{"horizontal_flip": true, "label_smoothing": 0.1, "decoder_activation": "gelu", "decoder_inner_norm": false, "learning_rate": 0.0028, "eps": 1e-08, "epochs": 0.7, "lr_schedule": "constant", "weight_decay": 0.4, "adamw_weight_decay_other_params": 0.05}
Rows from block 7 of the text decoder, named by matrix and row number. Rows with one number belong to one attention dimension. Each number is 128 + 32 x the weight over its row's rms, rounded and kept within 0 to 255. All counts start at 0. Numbers have three digits each. After the name is the row's rms in percent of the matrix's.
# v: attention value (decoder.blocks.7.attn.v.weight, 192x192), inputs 0-191
# proj: attention output (decoder.blocks.7.attn.proj.weight, 192x192, transposed), outputs 0-191
v.87 105:095117121144114124157130134102122093091141155190164084172084087184130109126104110143090124095123110120134124175121145155120146130114172140140112100118099087085068141156165103120130117164080155108130180103097173149143152136197116103091139147062065133129193099096112085143106103134167137095137177128155112123116084159113162099092116071098132191123113138116077127146119152115164127161154126075119183111137119152125124179100165177167152140158143150180139141136184100150137087088105219117142211079116092205112179180131099172135160158165199119087114078141128087105116097157121114061
v.88 110:135120145089082151110086169121250089091086186134088197110128155126149022149178122116139106155128190142115107129109153158127116127131123127066095164136108124138075129159135191145103123097141098152133126136121154138085098132137084113103148154083157108125100135154114141090113132119118151186134123130055119123118159081155167135103102108172100112129179125098158093178103142104130188152105175125154123183116088154187129105089056142123155147197151094135081122120146141160171144134174169101167059125111141143150120139144187185147138152112149182091161171098108119146151084132077139112
v.89 102:078138155077099136128053189132163108158117164169083173104125098128155122188103156242171144159054130103054179107092153145169070115147181108082149120103072141144114126089132171163122142080119101142157108107118106141136145082143089097108146139168149070123156069114133152120144140134118129155155120173041138149074126087149190102085127115114138104144127139144097086122207146116137122149149126137106119152088053093135172161085132162119109151146150083151114146138093142168121127120124126093097123127089147177124108188145165152104076104123129133138134129126133063148137069119084155130
v.90 081:152199136149069202127091137146113136163173153140134066157145143086087181142116133084165126107086144145099097169132160125122155138131160135103120133104128123118154161158146080114138142116134204172145186092126144167096137128110130133141053111165050138128128101135145151097148130123149149077199135140137130170157094161140154169149116101099090092178093188160093134131135115162137146133174137159082151147121113191045073129164139127170108109077093063182084162099079069198155091107106122151152108130121124108115151143138119113102096147096184097074111107125162192172147119142167083146
v.91 104:125139169140147121158107119123097113130108150187148127118173125120153068126140109212154140158172223109102141134099160091163128114149076106145164126138148133146158143153167089104131100081127103149060105171102142098092170115139168156111123142095170084109174134141145120090180090117135123136169124132135146103105109169129162130142060084132138178172180159093150046167098098124135190120154140158118154102136155067139152115152181187097125183166122160101116106142111127118057160088119127142189166148060159130178146132078082100214108116142124078136190162132135162125138085137174124096
v.92 115:165129129098166116119106152125157164108130092169113128139118135113151173131092175123160158132133129126125098079096126163153072122105108111102132131135080173150177078074166163166114126109134111223156103164113080145161107146119092109155148076166187086155141109109115175098135171078144084197089104183108082119163137049136099128117167174156126087140159149114153161154174109132145129097141147154124098140138049076113148178141133084115147171084114104085167119035108155106125122132175058144138047114110125096112083159091171133066145101153101136110179137141114071142129147129085142111
v.93 095:158119094089084146149099110165156098093114125064134138175071190133128101183144162048147085127078155096108165136163104086115147159103186168152157178098143147175121087148107112112128136117173118078136119103093152112136155122098149123131111102119143142183101107178154149172142169146063136109160114167150145161128069057157139062129066107124107155123133126120154098078092110121094121070067166060095103070133133107146155097124128067139159135145105167158179096138162138132135214096102112186101131178143080120077089128163098137095129109107124099201127094100097147137129128140126144104
v.94 099:135157078164114143148116147126109122095176088077115153113143045158091114163125161104130118155198121091187121139096135135135141070159117123113144138167080097131180165102118117146157169176147111112131120141071127119171187114149208162170109117143193199134060162121142112139110130120103103082087124186156140059123091143106157135131086169173081150184107135184117122105079136123103128065137098121138131102138149114157194123151152124117114137091157140162096080156110091131149093130194083104085163124090135063138114108114087104095179144120093095133117190155123160158169179115136088078
v.95 108:077119119144098099177153118084047100090121135076127119190072094123144100197119128126113192089098127155130124155164108112141138135111128166202171112088129062121111149117149096100074163152137171144128143199119100091158137119130145153120105174136132141202140169168111136157083145145091155071105122107129169093121124172130157118142141097116172118168116095103088143068199118190131145091142104131110167095148152175074138114130100087079192135126133156143110133122162086148083109112109135144155164181111118153104060106178096114167121153141199141106073169131109147118095100141167072085
v.96 093:124083156111107135162070111160193149112127092172070164109043066142118132145103141120133109137113150122121105132116139063176181151133111071164107097145022135127128086123066139097155128100159161140184088147128125153085077161153057160099108162152118122077135099165106064113156122141159116135105120167103103138134143096172093159179134159094081174078139142120107115172109178105124118118130136191101097070133090132163117110145190128096120129105095115092135123126101125113127043171114148145133149095140148123136147187157178138097143117187100159102115102153119094148128075122129169054
v.97 112:118090086150131140185070159073117119113092171085160118118163128138128150121205115127171099107138069104128177083128180162166093137137131129150084133151112096199081095131106164113072115176119094166157167127122105078122153133094110128153119145153141158134072152166133104125094195146146174169145217145130180129101120113119122099100143094093151083106169125078125239102142137132127124137174125135099172135062081118116053146057179147124122110130117121148152096095132113136158163089192131147184148080118131080159152158174153121084160130118144139147112120112171122167129092111088149112
v.98 095:077110117137135136132160166155110182089096132110147135168163180148081171099105109128082147153134122153056183137107125114130126061086142172183158149083145135113106093087094128125137076116107108068135084153065114142129119131081129165100168178147130167078113149153170146164135132151107144111115114127115199177102108064138134167069103087112169091109124119115150147088083139124184140087141132116134074116124166135141113116130145110135137124075147180069118089140109064072157057149112168149168164131111127197066122124173106174082167133129153116164126176170109050099084154159109141158
v.99 099:163119106114129067139109183152238182181130115142165100141119123148085107162121155144089114165112165156098071086117123074129127104150114081086186158153079122152144075086194126126154103120128119157164128143068122078167116180146090093182135092105081134052152105134169149115126144139181101079135106127095122121161086139065147124117143169175098130083134166115181128111140141105108175127128081142128142141069089089126129143133213109131149104108143084164123125074138169131177083103141117101177086115096123069133150097127161087121084090125073147170177104121118137151137157123107127099
v.100 095:162085215132112106134069146139099158150109174089095190072118121135149125160167056142122132164091110151131138113127096151125145096175174110113150124115172133133153075168134122058078085154057086163143093142100119083111191109112124132159145107121156104131169180156139140089059112150104177132125146136050172154089123070081182210169124127128129133128170113105154162094116146093133124112134149199104142153128109064133118136094082149115175119169113179080145063084150127100113102062129149080116105147107125180170107127122154128141126129144162116125092099108138162108162162086149130123
v.101 093:076108143169124157141112139127104132138132136096132119130199097077094162135114138142100113148166140100162125180158158084091186128166141141062150103125116160142151151117159101110101227171093134061042069108116128173094130140110119203106129151073130140104082119166102106191134089105127116141230100103177120146125104107077102169120135098115110159127193122135141156119130130089119165155121152147110115159164146135138142173046111110109161158136187128070086133093108163098135081152106154104121150127142171170099088155074153094172103104113163148134064127133101114133083080167137113148
v.102 098:143146087084098165119185078156112115051080194173122129130119151124159100098152154124154108127098142138096141126130142072168131092133137147136085150135154140101148112120113137111097140175155131086133153178144118171112141122123110115091077102133182097194183140101117152089137115083142174090167136126119158138112143103137109146142170172162158163155087169195117109109070126126163155120192135124073097083173127202131127116184125092116161173141039102124140080128094133089121150140068091125137092133146118142076107185113134121167051096170168097173103155105171104082132147120097113039
v.103 100:119207066124136149122123160110103159112103094107130139136144065181155110163156205090120125090128117153140171111090139148177107070100066095094155160180134132142147116102100191147160169109094144150144166133127093140124085111128190100157146059153167200126107139076138133106167171113110151064073104152137113158089117111110107139113109118181122139199137058105082113095167176148122170164139148127156217173112150135115099100104149136088113131128111123138174079106057089123108161111152115163119098090164108110080129141178101130119118152115105114060081126146125127146134153069172112128
proj.87 104:129121139115108122152102141102152137138085181147108130093228105097115164150125092139184101100052125144109098067160120113123100050152110095085133107139105159133136087127134168144152108168131098092114090126108094063146078077095078136128132131158132133109064135172126146115178142108153089166082087133127116085127164068156079143195133112072114108149151132146157132047111161141068064139124097185110154105101135135076154080157120108155144127050120104113080094144156149085114078127148050169129077156130148124116107145133170101145075146148075135150153160134101138128107177104103132171
proj.88 109:157138123147136139133204101121122155102157101146101146109184077163135170190124102138159151182110114113119101080078183105146154136104129105112147119093091145154090120112164089123113150145142153112117175146134116166087068113155104142113139097143101101124167078103096141125088139162092104164172063154182120134148165228116157146153179124113221152114168122115147152115152169088073122108109054084153137072117161090129058119126160138094136176122100163170145145105170121108084181139124086127155172140156169167127115129113089095114115132213093156101120134219126126098151127144166162138
proj.89 103:097153131146195180172204098130124148083080122150145161147120128181071137095120060083095099139150159166171083104122108106131143118112116139087106081123100139187162139165117057139169150099166126153130148185129124117057120106137117157213156104111158217127105129170081114112115108103102123170132144068141115107180129163152115118170120149104174102092134118145114201147094111130135151124085099123082109053129182138120123053148140147116155152154094166141114132158145159132109202163074117102127116118094159101134173074120129142139146104123099166169133164170106154094082112102112160172
proj.90 077:139117100126120105116084110092111111124094139133131137135121081193144145101111139106133164078111190167152125084226050147147062097128071100077093140173183131110167054119107177139124116104093102152074145111107096134144117093096111139148151156110118093088112120151090129182106188144141098118081187151125086175113098126121095048056146110101139183139124135148128096135114121139090131220069114147128087126144147080102139114172145150141098108141104088102150062137196128145117102126166106109119103111082118139120125173170121156117099127119052131165143113129156085156099119067147088116
proj.91 103:128079138104121119072157125105134091172155126076138121167102167130119148103108117103162130126047152168169133055101102087147129195110127122161078116203106167148163180148149105125114173125124158078141105115090152175127117079130149202110155087176109145189156151136130147129115179131139070098116131125093163107156130150081075140137101096088104103136045106112133215150076152090103160133097160105147108020054104111140135141147134117113167109135136111131152154128151131163154122129133119149157147150122102174103102206088148114141147128151087185104111138178166096159132130170125142088
proj.92 113:121132117111126185122125063181098155117096154151128167124127125141109107148145080120052102111134152106175172129141127095152176164133114142149164117092117102109107144130102046096101064060172160101067132152176105129086148139171129103120102112089102199107140142133125106113135131200071168083147116080160120056131083199132195091103094157088097125056067151148086147193111103110105181082122126109094106177099113159151118087088157140163093144152158140153098137143106123092152163123169127090107174136137138109166140096149066162111111094099107115123124154148132142064120087129088120151
proj.93 093:152117153176089065193139158097149140128081113099067144075148148108113106133148176144108128132075099105165120168103200149095114187138140090090056206154150121174099098069108163100124103142112151136075158125183075117109147072168082089118152167090109125179154121050147152147073142119191144135131171106093165096118155121108128171092182134129098195090117131133126155114152175167132116117135098107157096103136088161132087142154118166094109125087098161106155131124119133131169096169166147149096148134104122158159183088141170109112183124171137131095083119133173105112138101136142155056
proj.94 097:097090172079141137131086139127185126197123102140112071182129179063198160121189142121110176097146082170090088154120130149134141131079166202175086160181141110112119165090059124095163163120123193131120144110109135105184125135130143095100103127128070088140187115126126144123163098158142169096109104088084128172125129129132068175126074101125111140107088174065158157139145137138150162116098158114124154165144058102153143172128103149141098162145159113134201157137124171125148101175113128165123164181131082137139155097143170148151134082071187114099120124105127077140092132141108140083
proj.95 107:178096148139061144208123152104188103055135112154172128131205114172139165121156155202174131090082099109128087154130087161103120122150118127127101147106165199112140124126133221150125143172076078124116067140122209069143189103121101114080144144127096101085093147129134147170160148107157142121156159109153158193134186114085132141141090089129051146143153131134124083106106132167119091163144108113144127122196116144172155151168129138124133152120140099152116130098189131089159137121128079185111160095150112107084194123117176126166155119115109141146145138114140156153158151114125161080
proj.96 088:083143167096121053107152166158140173167091119094122117160113161124134123141145055121106146151135202119143087117087076105125147126104140076106113120118189140147210169154162029150145121095126118123115129121142121079115114147115132124142198078136146121161148141133114136188106072123092152160101109160138082150127089174119108114194138113082164080130098115105137190080166125093136140118146137137108086182107127117077097132106120131097127120117110137122090158179131094158127192105125073097145102111091195156146149128167124119102128188134061077157185170147156123088174052134154086160
proj.97 102:100107142062135153167149152189147136058130128178108162095149146117131198134125164097113104126120172113150043071144141116060152129175113139087196108108144099130127158094088101170137133065129115110159141093116138115073112057147121138088130117134139083130161099103065116107135147100148164107140103127164112072073150128187160120138132163153223142145103132121154152123113152147107106150148147130149150120145178149141153189176132138100099118085117139164102156146098146108109121171077119099052155140146173109102087074126069169144071123120087108182107144107139178043128146168126112150
proj.98 094:112128161123094102119119142104160026138127095190112143105129105149104114129150152191139104113119072161153106177131149171125180085130114117076085109105112211112157141176171142097178147145084157132186133122163131088124102159126055063114146095089122142094116115156150148108103112093127153144116130103136108079134093140193154094114170181149073102134118191169161166167118132128203119121111125172211193187172169127146128157106112148066089191121098137165139178121125168179133132161166131154077107153127107107148177069130163122141135104150138157103121154115141134115140097170137147133
proj.99 095:083154140157131148106140111109147163174135127171069115171109175123138203126211089083112175093079180108122151107135140132163187182089133137199137153159107103099198107113070054119106113073146136153160156127110098069113117110174144144189147141110152146134141159139083054119126121110051098172154108119199111102127152177177128140128132124148134120102128163172110189193107082143107157094130135146143131131146103134172185135120141136170070096144154144071161127155111137168170131159137127114129105138111113157134125139102072104109189150112136085069124105167093105115105145113123101185
proj.100 092:127169064062130145119183160081174118068144069121152074130103129093120133089112133114108117159092139078099082059134217079119157162084139102123159158067102128074147165167163140149123151144123131086163080104115185108168092095162140149098139086110173103119110194087151124150173127061168094135138099130136131091154098139162155141137111155130123116096090137104085133128107108144103116159124066054096132083154180135166109123158171142100136087120128077141097106156118156080113130151112126198150154107108111116109137079080113095147152081056123134108105174141176172135107117157130104084
proj.101 096:198127145127127142120187169132127116119115068071160118097118174149107064100113109098165141096182152164145157148100107155114175120129112084082160115142123142076175122137117136166121167101170145135204116174098126145173070181075184140114094114089102125197129115157206155195130128121156112102132098158103142154094138070151147139185121122117113082112137117120116120125190116099175116158197073117149148160174134115110172108137168112138143148074123128203195151135091154134131092162153113146147161100117068118120106142136163184085165160151127130105147133107102106149160148105170126041
proj.102 103:141127125090108116144071127163142106121123076054193121133182109132054093137105117119098138151096140121108145150169125122075137166111124127142163135167103147135122130108161220125167128095121140158079108104138162126110155133166168185161230114152121165108157090152133134175112180153128069113128184133105120119104088114130174138131085119095107169129146157112151142143104170138172122166067163123098174132061162077147095128123119145138130158118097131110114095132173117089156171161210150123137193093111075154164160116105121129155118142160102172146208200117141177136183140173151131068
proj.103 092:135078154119112183114090086170113098115138087129133052154160095121125133087120161112032178121141046139167114151199125140153129093109153184121120106150127048153075157185054085064157099121155128153115093100077124083111135141110125137110085163122142100119188104093076144153139086172150122115122134130091064117148145165166158083096160152099078161104042180107143123112070125112107148158107104154106091147129156086135116141168063113176114165078143114086124106165139155095153129130119085137117150105134125130143189085129086138124105128135158090131136120129147081106162159163117120134