config.yaml
model: "image captioner"
dataset: "regions of photos with short descriptions (Visual Genome)"
train_examples: 203450
image_size: 64
crop_scale_min: 0.5
horizontal_flip: true
translate: 0.12
color_jitter: 0.2
tokenizer: "word"
vocab_size: 6471
encoder_arch: "mobilenet_v2"
encoder_norm: "batchnorm"
encoder_activation: "relu6"
encoder_depths: [1, 1, 4, 1]
encoder_kernel_size: 5
encoder_stem: "deep"
encoder_expansion: 4
encoder_widths: [40, 80, 160, 320]
fusion: "cross_attention"
label_smoothing: 0.1
decoder_width: 192
decoder_layers: 10
decoder_norm: "layernorm"
decoder_norm_position: "pre"
decoder_activation: "gelu"
decoder_mlp_ratio: 6
decoder_head_dim: 64
decoder_fused_qkv: false
decoder_bias: "all"
decoder_qk_norm: false
decoder_parallel_block: false
decoder_inner_norm: false
decoder_positions: "learned"
decoder_cross_attention_every: 1
decoder_tie_embeddings: false
init: "torch_default"
residual_init: "none"
optimizer: "soap"
beta2: 0.95
learning_rate: 0.0028
beta1: 0.95
shampoo_beta: 0.95
eps: 1e-08
precondition_frequency: 50
max_precond_dim: 1536
one_sided: false
adamw_lr_other_params: 0.0019
max_grad_norm: 0.5
ema_decay: 0.995
max_steps: 2200
batch_size: 64
epochs: 0.7
lr_schedule: "constant"
warmup_steps: 440
weight_decay: 0.4
adamw_weight_decay_other_params: 0.05
Rows from block 6 of the text decoder, named by matrix and row number. Rows with one number belong to one attention dimension. Each number is 500 + 40 x the weight over its row's rms, rounded and kept within 0 to 999. All counts start at 0. Numbers have three digits each. After the name is the row's rms in percent of the matrix's.
# q: cross-attention query (decoder.blocks.6.cross_attn.q.weight, 192x192), inputs 0-191
# k: cross-attention key (decoder.blocks.6.cross_attn.k.weight, 192x1280), inputs 0-182
q.156 095:530448536519480490524572541567457444449528517479409583509507509528495509529475461486476526546566475463570500419425574502495476421472544552477460505500496545487527478528517481492523542547510545508426516486418509501506545546521472499461539511528488490544407547493475504515467470482485475460456477598505527475435500482541497609545470508523512592473524497496548564496531473435445460522600444479506535473521473540496507478452444452499529543524480491464521575475503488523481531504554534551535498463458541412478534468440492461549527532478483519573499565464498537527512469432468436459
q.157 103:438506515486523478552471425527451514568514467519479509533480482494539426480470466516400595495580407495476470489484471490461467544505510502459486506487521522511471537558473423528468499515519510529489449464437511477489509514502526534466487544486481507474516410610513453479414433451513473457498550480492489488545431401489542483518521514558522512534532442488542465490457519591507492541547516477553488567527527526497520466464447492493512507561552510544487451452511488509452523456490491543464451399474559461536591488537516577485523536588492541518533477506494577540489548503413490516
q.158 088:544463519495510537416449524560424496454558516471501500576498512490439510535502536462482545440548551409580507521455516481491524545540467519522514566483536522570486503505537479558577479510536499447567498466508503542505482489521513529511496497565521546577575570528502435538491540481432523485504519553464541497477489565617559452523513473501451476520449490503479546435476553461506518494509512499549406534523467503516499533553556482481485525489522524457439572568450489518501562480440559526455447435524459513488514576561482559554503538467459504456534416534511491498485518528457500531
q.159 103:474472509427539515556480529488483562549608517538533491505495546534493486563485494544428517513500472432494503512428495592582497419531572461470497533470483479522571441450539456506533552481469454482499447544493439535494501491546502484465481478504538529517519556418485462450472597486475518502487497475462483490513557521527512481509511458391479569463548468494450499494506485549476591460437477512451525506465445436543452514512522424535540490492452432500576538537502514529554535543538547465473479508509499580529561526526469532513465469493534433485493534526566444436474565471501461502
q.160 091:501510498530495546410508548474526473512583578487453484512519468488492506487455553550460483521575438501484486559410511521444472569520513460471461569600464510417466446472500512505444491567474519482464460517519495505437524492552489511504499530488542493500511417479509525485537447556506567547517500494495462526433524518516502466514484497537576477468551485467492567492480473485458437576491462468543522558539545470468417445501492508440502496509476519487442513421435580544554501567558479577524507534500522538475434506435488452563539487478485516470490479505554498378469550490546510509
q.161 101:504568535496534554441487504503484404461471403472495494488501515461524414478426459529542499608501494518511483481568450463480472462530525483493469484472525547527490536567448532476531471543441502442457471535507496570524519550454452561478561438584520509459494465495545487477448563512441501509538487552492458483462444514468470505465520469473457506581503495462499542470515504523475513469530487527469485589497464427513498609492489551417505524480528425462540493453483411466571507497471521515531528527518565521422418500447474441481457535518522510425458442519495512465481471507496499456
q.162 094:479499473416501469520477497490568564522559497500598452490505563458452491486483497474511490458509510521522503469532517509488471431466529523435545554539477476477547504510495565410476503521437450540520459437473522529536487513554547481432501477472534523499559467441459543530536555459532483588494437536521529476420491517448518409522475526430514475466523531478519487424462495468490486481404496516462534497394515446479458527473501495418482484450490584528473482474502520514443505535447472508511606569532485525457501545535467494543475505517519479450542540524531457498501498552602576554
q.163 110:497410535498538448450517508509571494475497571506559516510466528538522598508520442496524477473461404557515483526457537532504564480434523488540402542537524483514431523501509531584501469507522492460497543475440547490425494464437431539502535518427475575438490547509406434514489486461530535438463503515501512522491510473540564557477433471586534501506575478510500536558542500485549483536480501480511497484488488492505461548434455480481546499542528539452511534519514503529464510540484495581469422434451494464553574473498520511480554469504437575501498510475489451528500579490458502455
q.164 092:541530473469596540524398436515506444526514507475517564481541431495462428425496519480516438530514460507513481469459551534535543546504501515521511450436496484495442503505531504545453481536540483487490553457519505473482415570502474468502510530423550496511520502504485512433491527507460463497496518408437504541518499433507447510493494553467523553509485424454483471549558508561487493453449507526496567562497505554570351504417455472436476570517460446536436501515456525426536568525476456479535515452532477553495520487429525492523473495457501484495417501514539504518529499458489477514
q.165 088:427485470531488555505501474518514447526459395510514444573550544531559493613510460590462480487460518494461494497544521488534522527488567482391481488484486377486557571482508469488490493533499542517569481516492542508509546509479479511564492469429512457519547548515539552492554466511491449488547511479539432563504504484450440462519480463516487507515517494507609471542493513558479491527489472519552494412491456391461531436477527513531498474543565523543482427465491520480464503479504496448504509418519460514469455467484475436458482537546473439491515469523504481456457536502587525471
q.166 097:602438491507471430421490517561502524524469491544490539425481433481527508477517502455540531517405484482478548591592469498474497488551522559482514473472491513503511529553515406496558539560518539496446504580460427550446529531505461483550455503493400488493480558478503467516477511516429491469451503546401470572535543510516547467512518567517546506524489478435488501486481480496451530519493502434416503499482510516515479511442504476458541545529462499440472489502527532481477534472475480545616460465496498455467484498480520586491525465550526512536534591553469518513545543441482491482
q.167 097:436559575416506564470451524455513560579458484486476570475535496434519479461474514554464483487559455512496527459518529453401521492470515510466481511514395474476513552520574499469443572524533474557519580526443443518465469554472516549452484495493483541530536528511472536463460454462496515532477463425562513481550490436421495508495509511491569501503499479517511543511449519565447483523508539475478492571448537536510549461456457483502556537427508507501495485466458489510463447534488505580580516478467572486479474479492514497487479551432445528585501537550437504509421538460534476469
q.168 097:468503466485527534501569551465519495541527442498482464435458378465532457484439567546559488521545523509457495500513537501459511501471531459506505544506467476408559466467496554438476530500519453522437498534549486529514528510499558519454505469550571460569464504407552507518536571449520476464487520457554514513481478556421510471517483526420529468470489461489520486486521492492496579484430464468503447590519502504518494500473585482464428473468498522554530533492456453475515550484538490482507515522596482573504494472532456468426456478477528498506543488513512489497441577442595600519
q.169 100:431465516444523501506463544533487491537510458551489534486458523545551510482434568481542499529473549454514432525434514487505483379411501531535541472515525511472495519577475429452499486500565450523435522505500579519526526499494483538394448448502470479504555449497550499539495500487479482505560538492543503540493512510562489436549530473436507546482445555493589566497533479553399520452492509481467538518513516490561481536439444565465478528497476561457538508524491521510544488441419493515519516515579437539486621540502510471503479520503452529536482496482530513526456541506479417478
q.170 088:454500535490512578490490573515542566494541481535533483551506490458494509518544529543514456566476578464388546530533508491553496484455526477417518441500465497557518495420496556500483531468517531488516490508498456528503491424525477513544520467547499466395483527427518462546571420521493514500561538562508497436549575533474470513492530536541471454527520482575467525495442590592489503559475514507510475462496522440410485500463572473497415500534468531468520456463530511461476491516463573464510472474457436451489472471533516481485552504483511482418495513456482492403525519453542529510
q.171 100:519501513491403472554517476536452532530504498423519483511478543527489565555469429527575513496439542487509504492542552488460518525525543579538594565533524522493457557501457483507525505431566488493460508441495512509512481422468471551495487432490558469530547484466529441512423575502498521539600520498453567478521518562526493560500520506484485467526452514483510540529535527416428450428495529531469410479477509590528611511521507490516551477508499463546527555500535479510490513505477521552476475555515500558513474474531505436500519464526535520520522522483507525594465466484407422511
k.156 095:479518560431577496495530491502454559547457487521550524483473549516458489520500517559483456496493448479477509456447499499471535462574490443547526566480489471493519522425489438494416475497514524502414423483452484493435512442519471399507530449532458451524490440472472464530493492453597545518554560526527498458450496408527478462479543532451522473449446455521525553484500472491405517487444478470521547483537507423453436504442488545499485481473430500499506489507487492427491487572516543496554467534456480547522534487476574517514558526435487560508542426586
k.157 096:546489546511507502546552501555545511428532459475469477486513565457563561497496450621510555484567540531470515524471461554555473515541515463495519516551491514481475443456461519567455511475512470495454529593502480452443487491547524509465519561499491469525498469478417505517618428483542523503501503509519446581468481558539443497484458584503466423494477593444625464480605491536527513550500456576518474540547506452448503427533522448489515533466469550490538515540521555526550475550557527482521491473464523458521504474516538463473459472511513537531505451523
k.158 090:477513578537481535549477498594470528442529560527534463475468449498434448496477450484514494484461545484515437386550480483435492576526580506465483522467505464501523450497543534418512548475537497569529508473539561461453504551446426490428479501524547512449493445432549568525531531537511514529395444534546451449531524487481542503530443486433486535563475495523489459536476472489407423481427540492469479542482502514456473499515499528529467527448515524433539434492547446532486480614416494556493521486482481510478511487501442464480428525519439422527572447465
k.159 096:478549497467521476504518485474384508504533540501571394603406544525384554466449437551463476454569526450504532480482492487516429545486487502499512491490496489505469473454476514450483456547570487476581517489477508516548571469434514515485493504498503551525497531513396493537512458496489537480520488493460489565444506441512483491436545503470550523505528526500527488490434500483463456526503541499491491510519510484476513524502539510431490546539464455531500467566484437534500427496508503561454437451500511474493586540487505442530511526454426541479423537562
k.160 093:520490495489413512464501471479514560529499495482473483415524478420489513476490441482520503486537488603527498582553482471501531443529450526527523476539553532488491493491464589442477444562528464534456448509520526493467520511473523512478471381489525520474464517527514481484492589472549454535494443577526571556434514435506490514498481410503530515496463455441511459470531532532558460503469431475481554521579458484470489493455490441544510380547526483494508539596536500510456531449407536517463428419486531486469490418489425574562535530514535516528466485539
k.161 097:481524518479459460420477485463423535497509581542460532475504511554434470517577499466512468447572534434488555537546479480500519556483537473445472512448559463556535459465557494548568522488545492477466541535447497501497513500442509438537409464483558540560422575491483501577463463497507534571474496480487538449461513507394495543413529534511543510473497497513427516492537481490556499482521547545476492489504533518463438429512493512458493470492508488470509444509545500498476430516463482405501486452476480447496484481497501475482505471504473506508478450530
k.162 095:446494444567471517526434490462467498479517488525528484521478501450539521463505514488484434527479459531516471492486531523458423450473549531505440544509474542518460474535479519508525514452460487529433506520511521551555519474489466540471466511521421544524560502460517463478425509494523437508538488540531473443526470523494472561506523502542479502577563490473548559471447549513518515549517480477508480513506462463511478521457543457494533523520488473537512535486451486494510483537423543462469478471534457568443457514467497469550562468549435527561410530525
k.163 103:562543465521536483527466553449522537457432460525489546587499442494548558528522527504471495487504485468528521472470421475471514456442474561445498524489545513527497479454587501471478547495457585457524556517478497521534559471489525522475463533524473490543511469474551516494505415560559504468486438523455532511503487453556503546545488450465448547489529457559503540566549495477476528507476537536498444489456523419504522546455457531512541474444437546532569448498460490558500561479458553464446454450436475455566476524503583489549448425414491471583498436486
k.164 093:538418463509542551493502469467498476475456550515474491419509517529472491511490576452433535455475475466577457530440487521533474489570509439482476449543503481560443514525468481500432463514543493504539493469482433493491513554471503524563464489545544504482464483473504461469478472513519586550493519507470523504525491480544513526479534471510457504451469486431479525574596546452469575511475467473509539514602447535491479552422541507477497430500503540538544479521523563491452551482475495507514531467532529478490553508471492466475484541497511484521554542489
k.165 095:446487505511483453465461484574479414445547498506516498497497486495542381533447440471520506538546501531491549504498544501478429577469528428492525479449526475486552546535520523448510474474542450478527584580520568574493529470489520518508590465427481466522532481510468467504408565515545471570544516445460598504517510530538477508526524445470539458502527432477539511516476473522509473522532480466518505448480601580437510556525446456537471524517456511482440565470487529469535519487471439488490497533504483564487463459571476535455551536565503507544497561515
k.166 096:485415481467498516436553455459517550515522497505491500446490478424482562471469562532475472476475514453517488508452543561529542554478512553531531514494549465474483540496428547504507506579457431448483559421532465476411409507450504452551523454550477524443490432493538577501450522537511462491543537524472427487469476541554563556517494549472484503522466523516475566415515490588543571451538500472494487539512496518434489542501483516526521509435539531517484562560441531484545503492510524496413497525550444460479538445457554504528470458488474459520572481429
k.167 095:466496485581485554510507499504476507518482504536465545511485517517500587496486473556443520457508546528480489592418533565605472484520518480482444524558528461519467478456437509551462458488549553509447531551535507477511478503488472531523597510498438505432472505494474456461493534411517466512551476512520536495463521557497479410495485574516446510443435435500523559446493543505429523627504534498514492513551468622460476517482502557525484518495449498594569450473447594491467460439535457601521500539543492534456550509597439528473494446498489418493424519520
k.168 094:439481518508530443457453476452502539466486479532460536527460509536528495552426450490479541503456467497480527498482442514502490545482533437522550534517564540515452503432546503522507465491549535476471469510445482546578485530606512566431490483508532489557412554514478504508477558507462509480494422486469535447516528498435545490516483520465496422422512532464520483485409525534506481518503462425471489525514546492538527490517512511448437520560518474542454443498557525522472489484500488478517450516471445633488566580515417499466493538495574511449449459620
k.169 095:503500492532494501485508497389514557472494549494467564509566421564473544559448476505519461444539540552497527474447554494471478507439501529454470454474476543476560457561468495537502494512535521504473520422571516465483505504414511533441548505510472491572502501564536556467546539485542492452474476539484444495494439444506494477554492558540470490511513498598529520502454516513473542516539498557502582464449502477481506507430473520472444490398482483536496487577525493492511467540560494453493506581522410404478550528509542382571504468496478501486477573499
k.170 091:510503515558483491524556514491542439546524507489569530511503425509462488480428506484412476531484431521480533489504517497530601487482468488450513428485544457480476533524478534517508501479491480502487575540585509519533503479537480526531590502412485538508527526497542444490461505470497449509543420486501550490525531463538482556473553492518507530551517480498454501454548516565545476502488497537482530492550596572474468467575493459516533470507470535536501509424580522510550519391464520504460516505525517558521477505415440525523533550482474553453478480392
k.171 095:474525529502486490554502559532456489515478407475428466482562482550496508506491504480555476482493547495425464486514551477504475507472423476543558503441523497492594497470488392543560419468500567497453497439479508458453534544457509465454535534516546426466481516461424494543544502479528562579466593465489451394542490423477453462490545546545482493482567496469503440549489497493506474524485526520471423433510450431473439487544516522487463571551496487426461490481478560529393419490474484466448571496497514472475487523563530568518519463516457522487515449506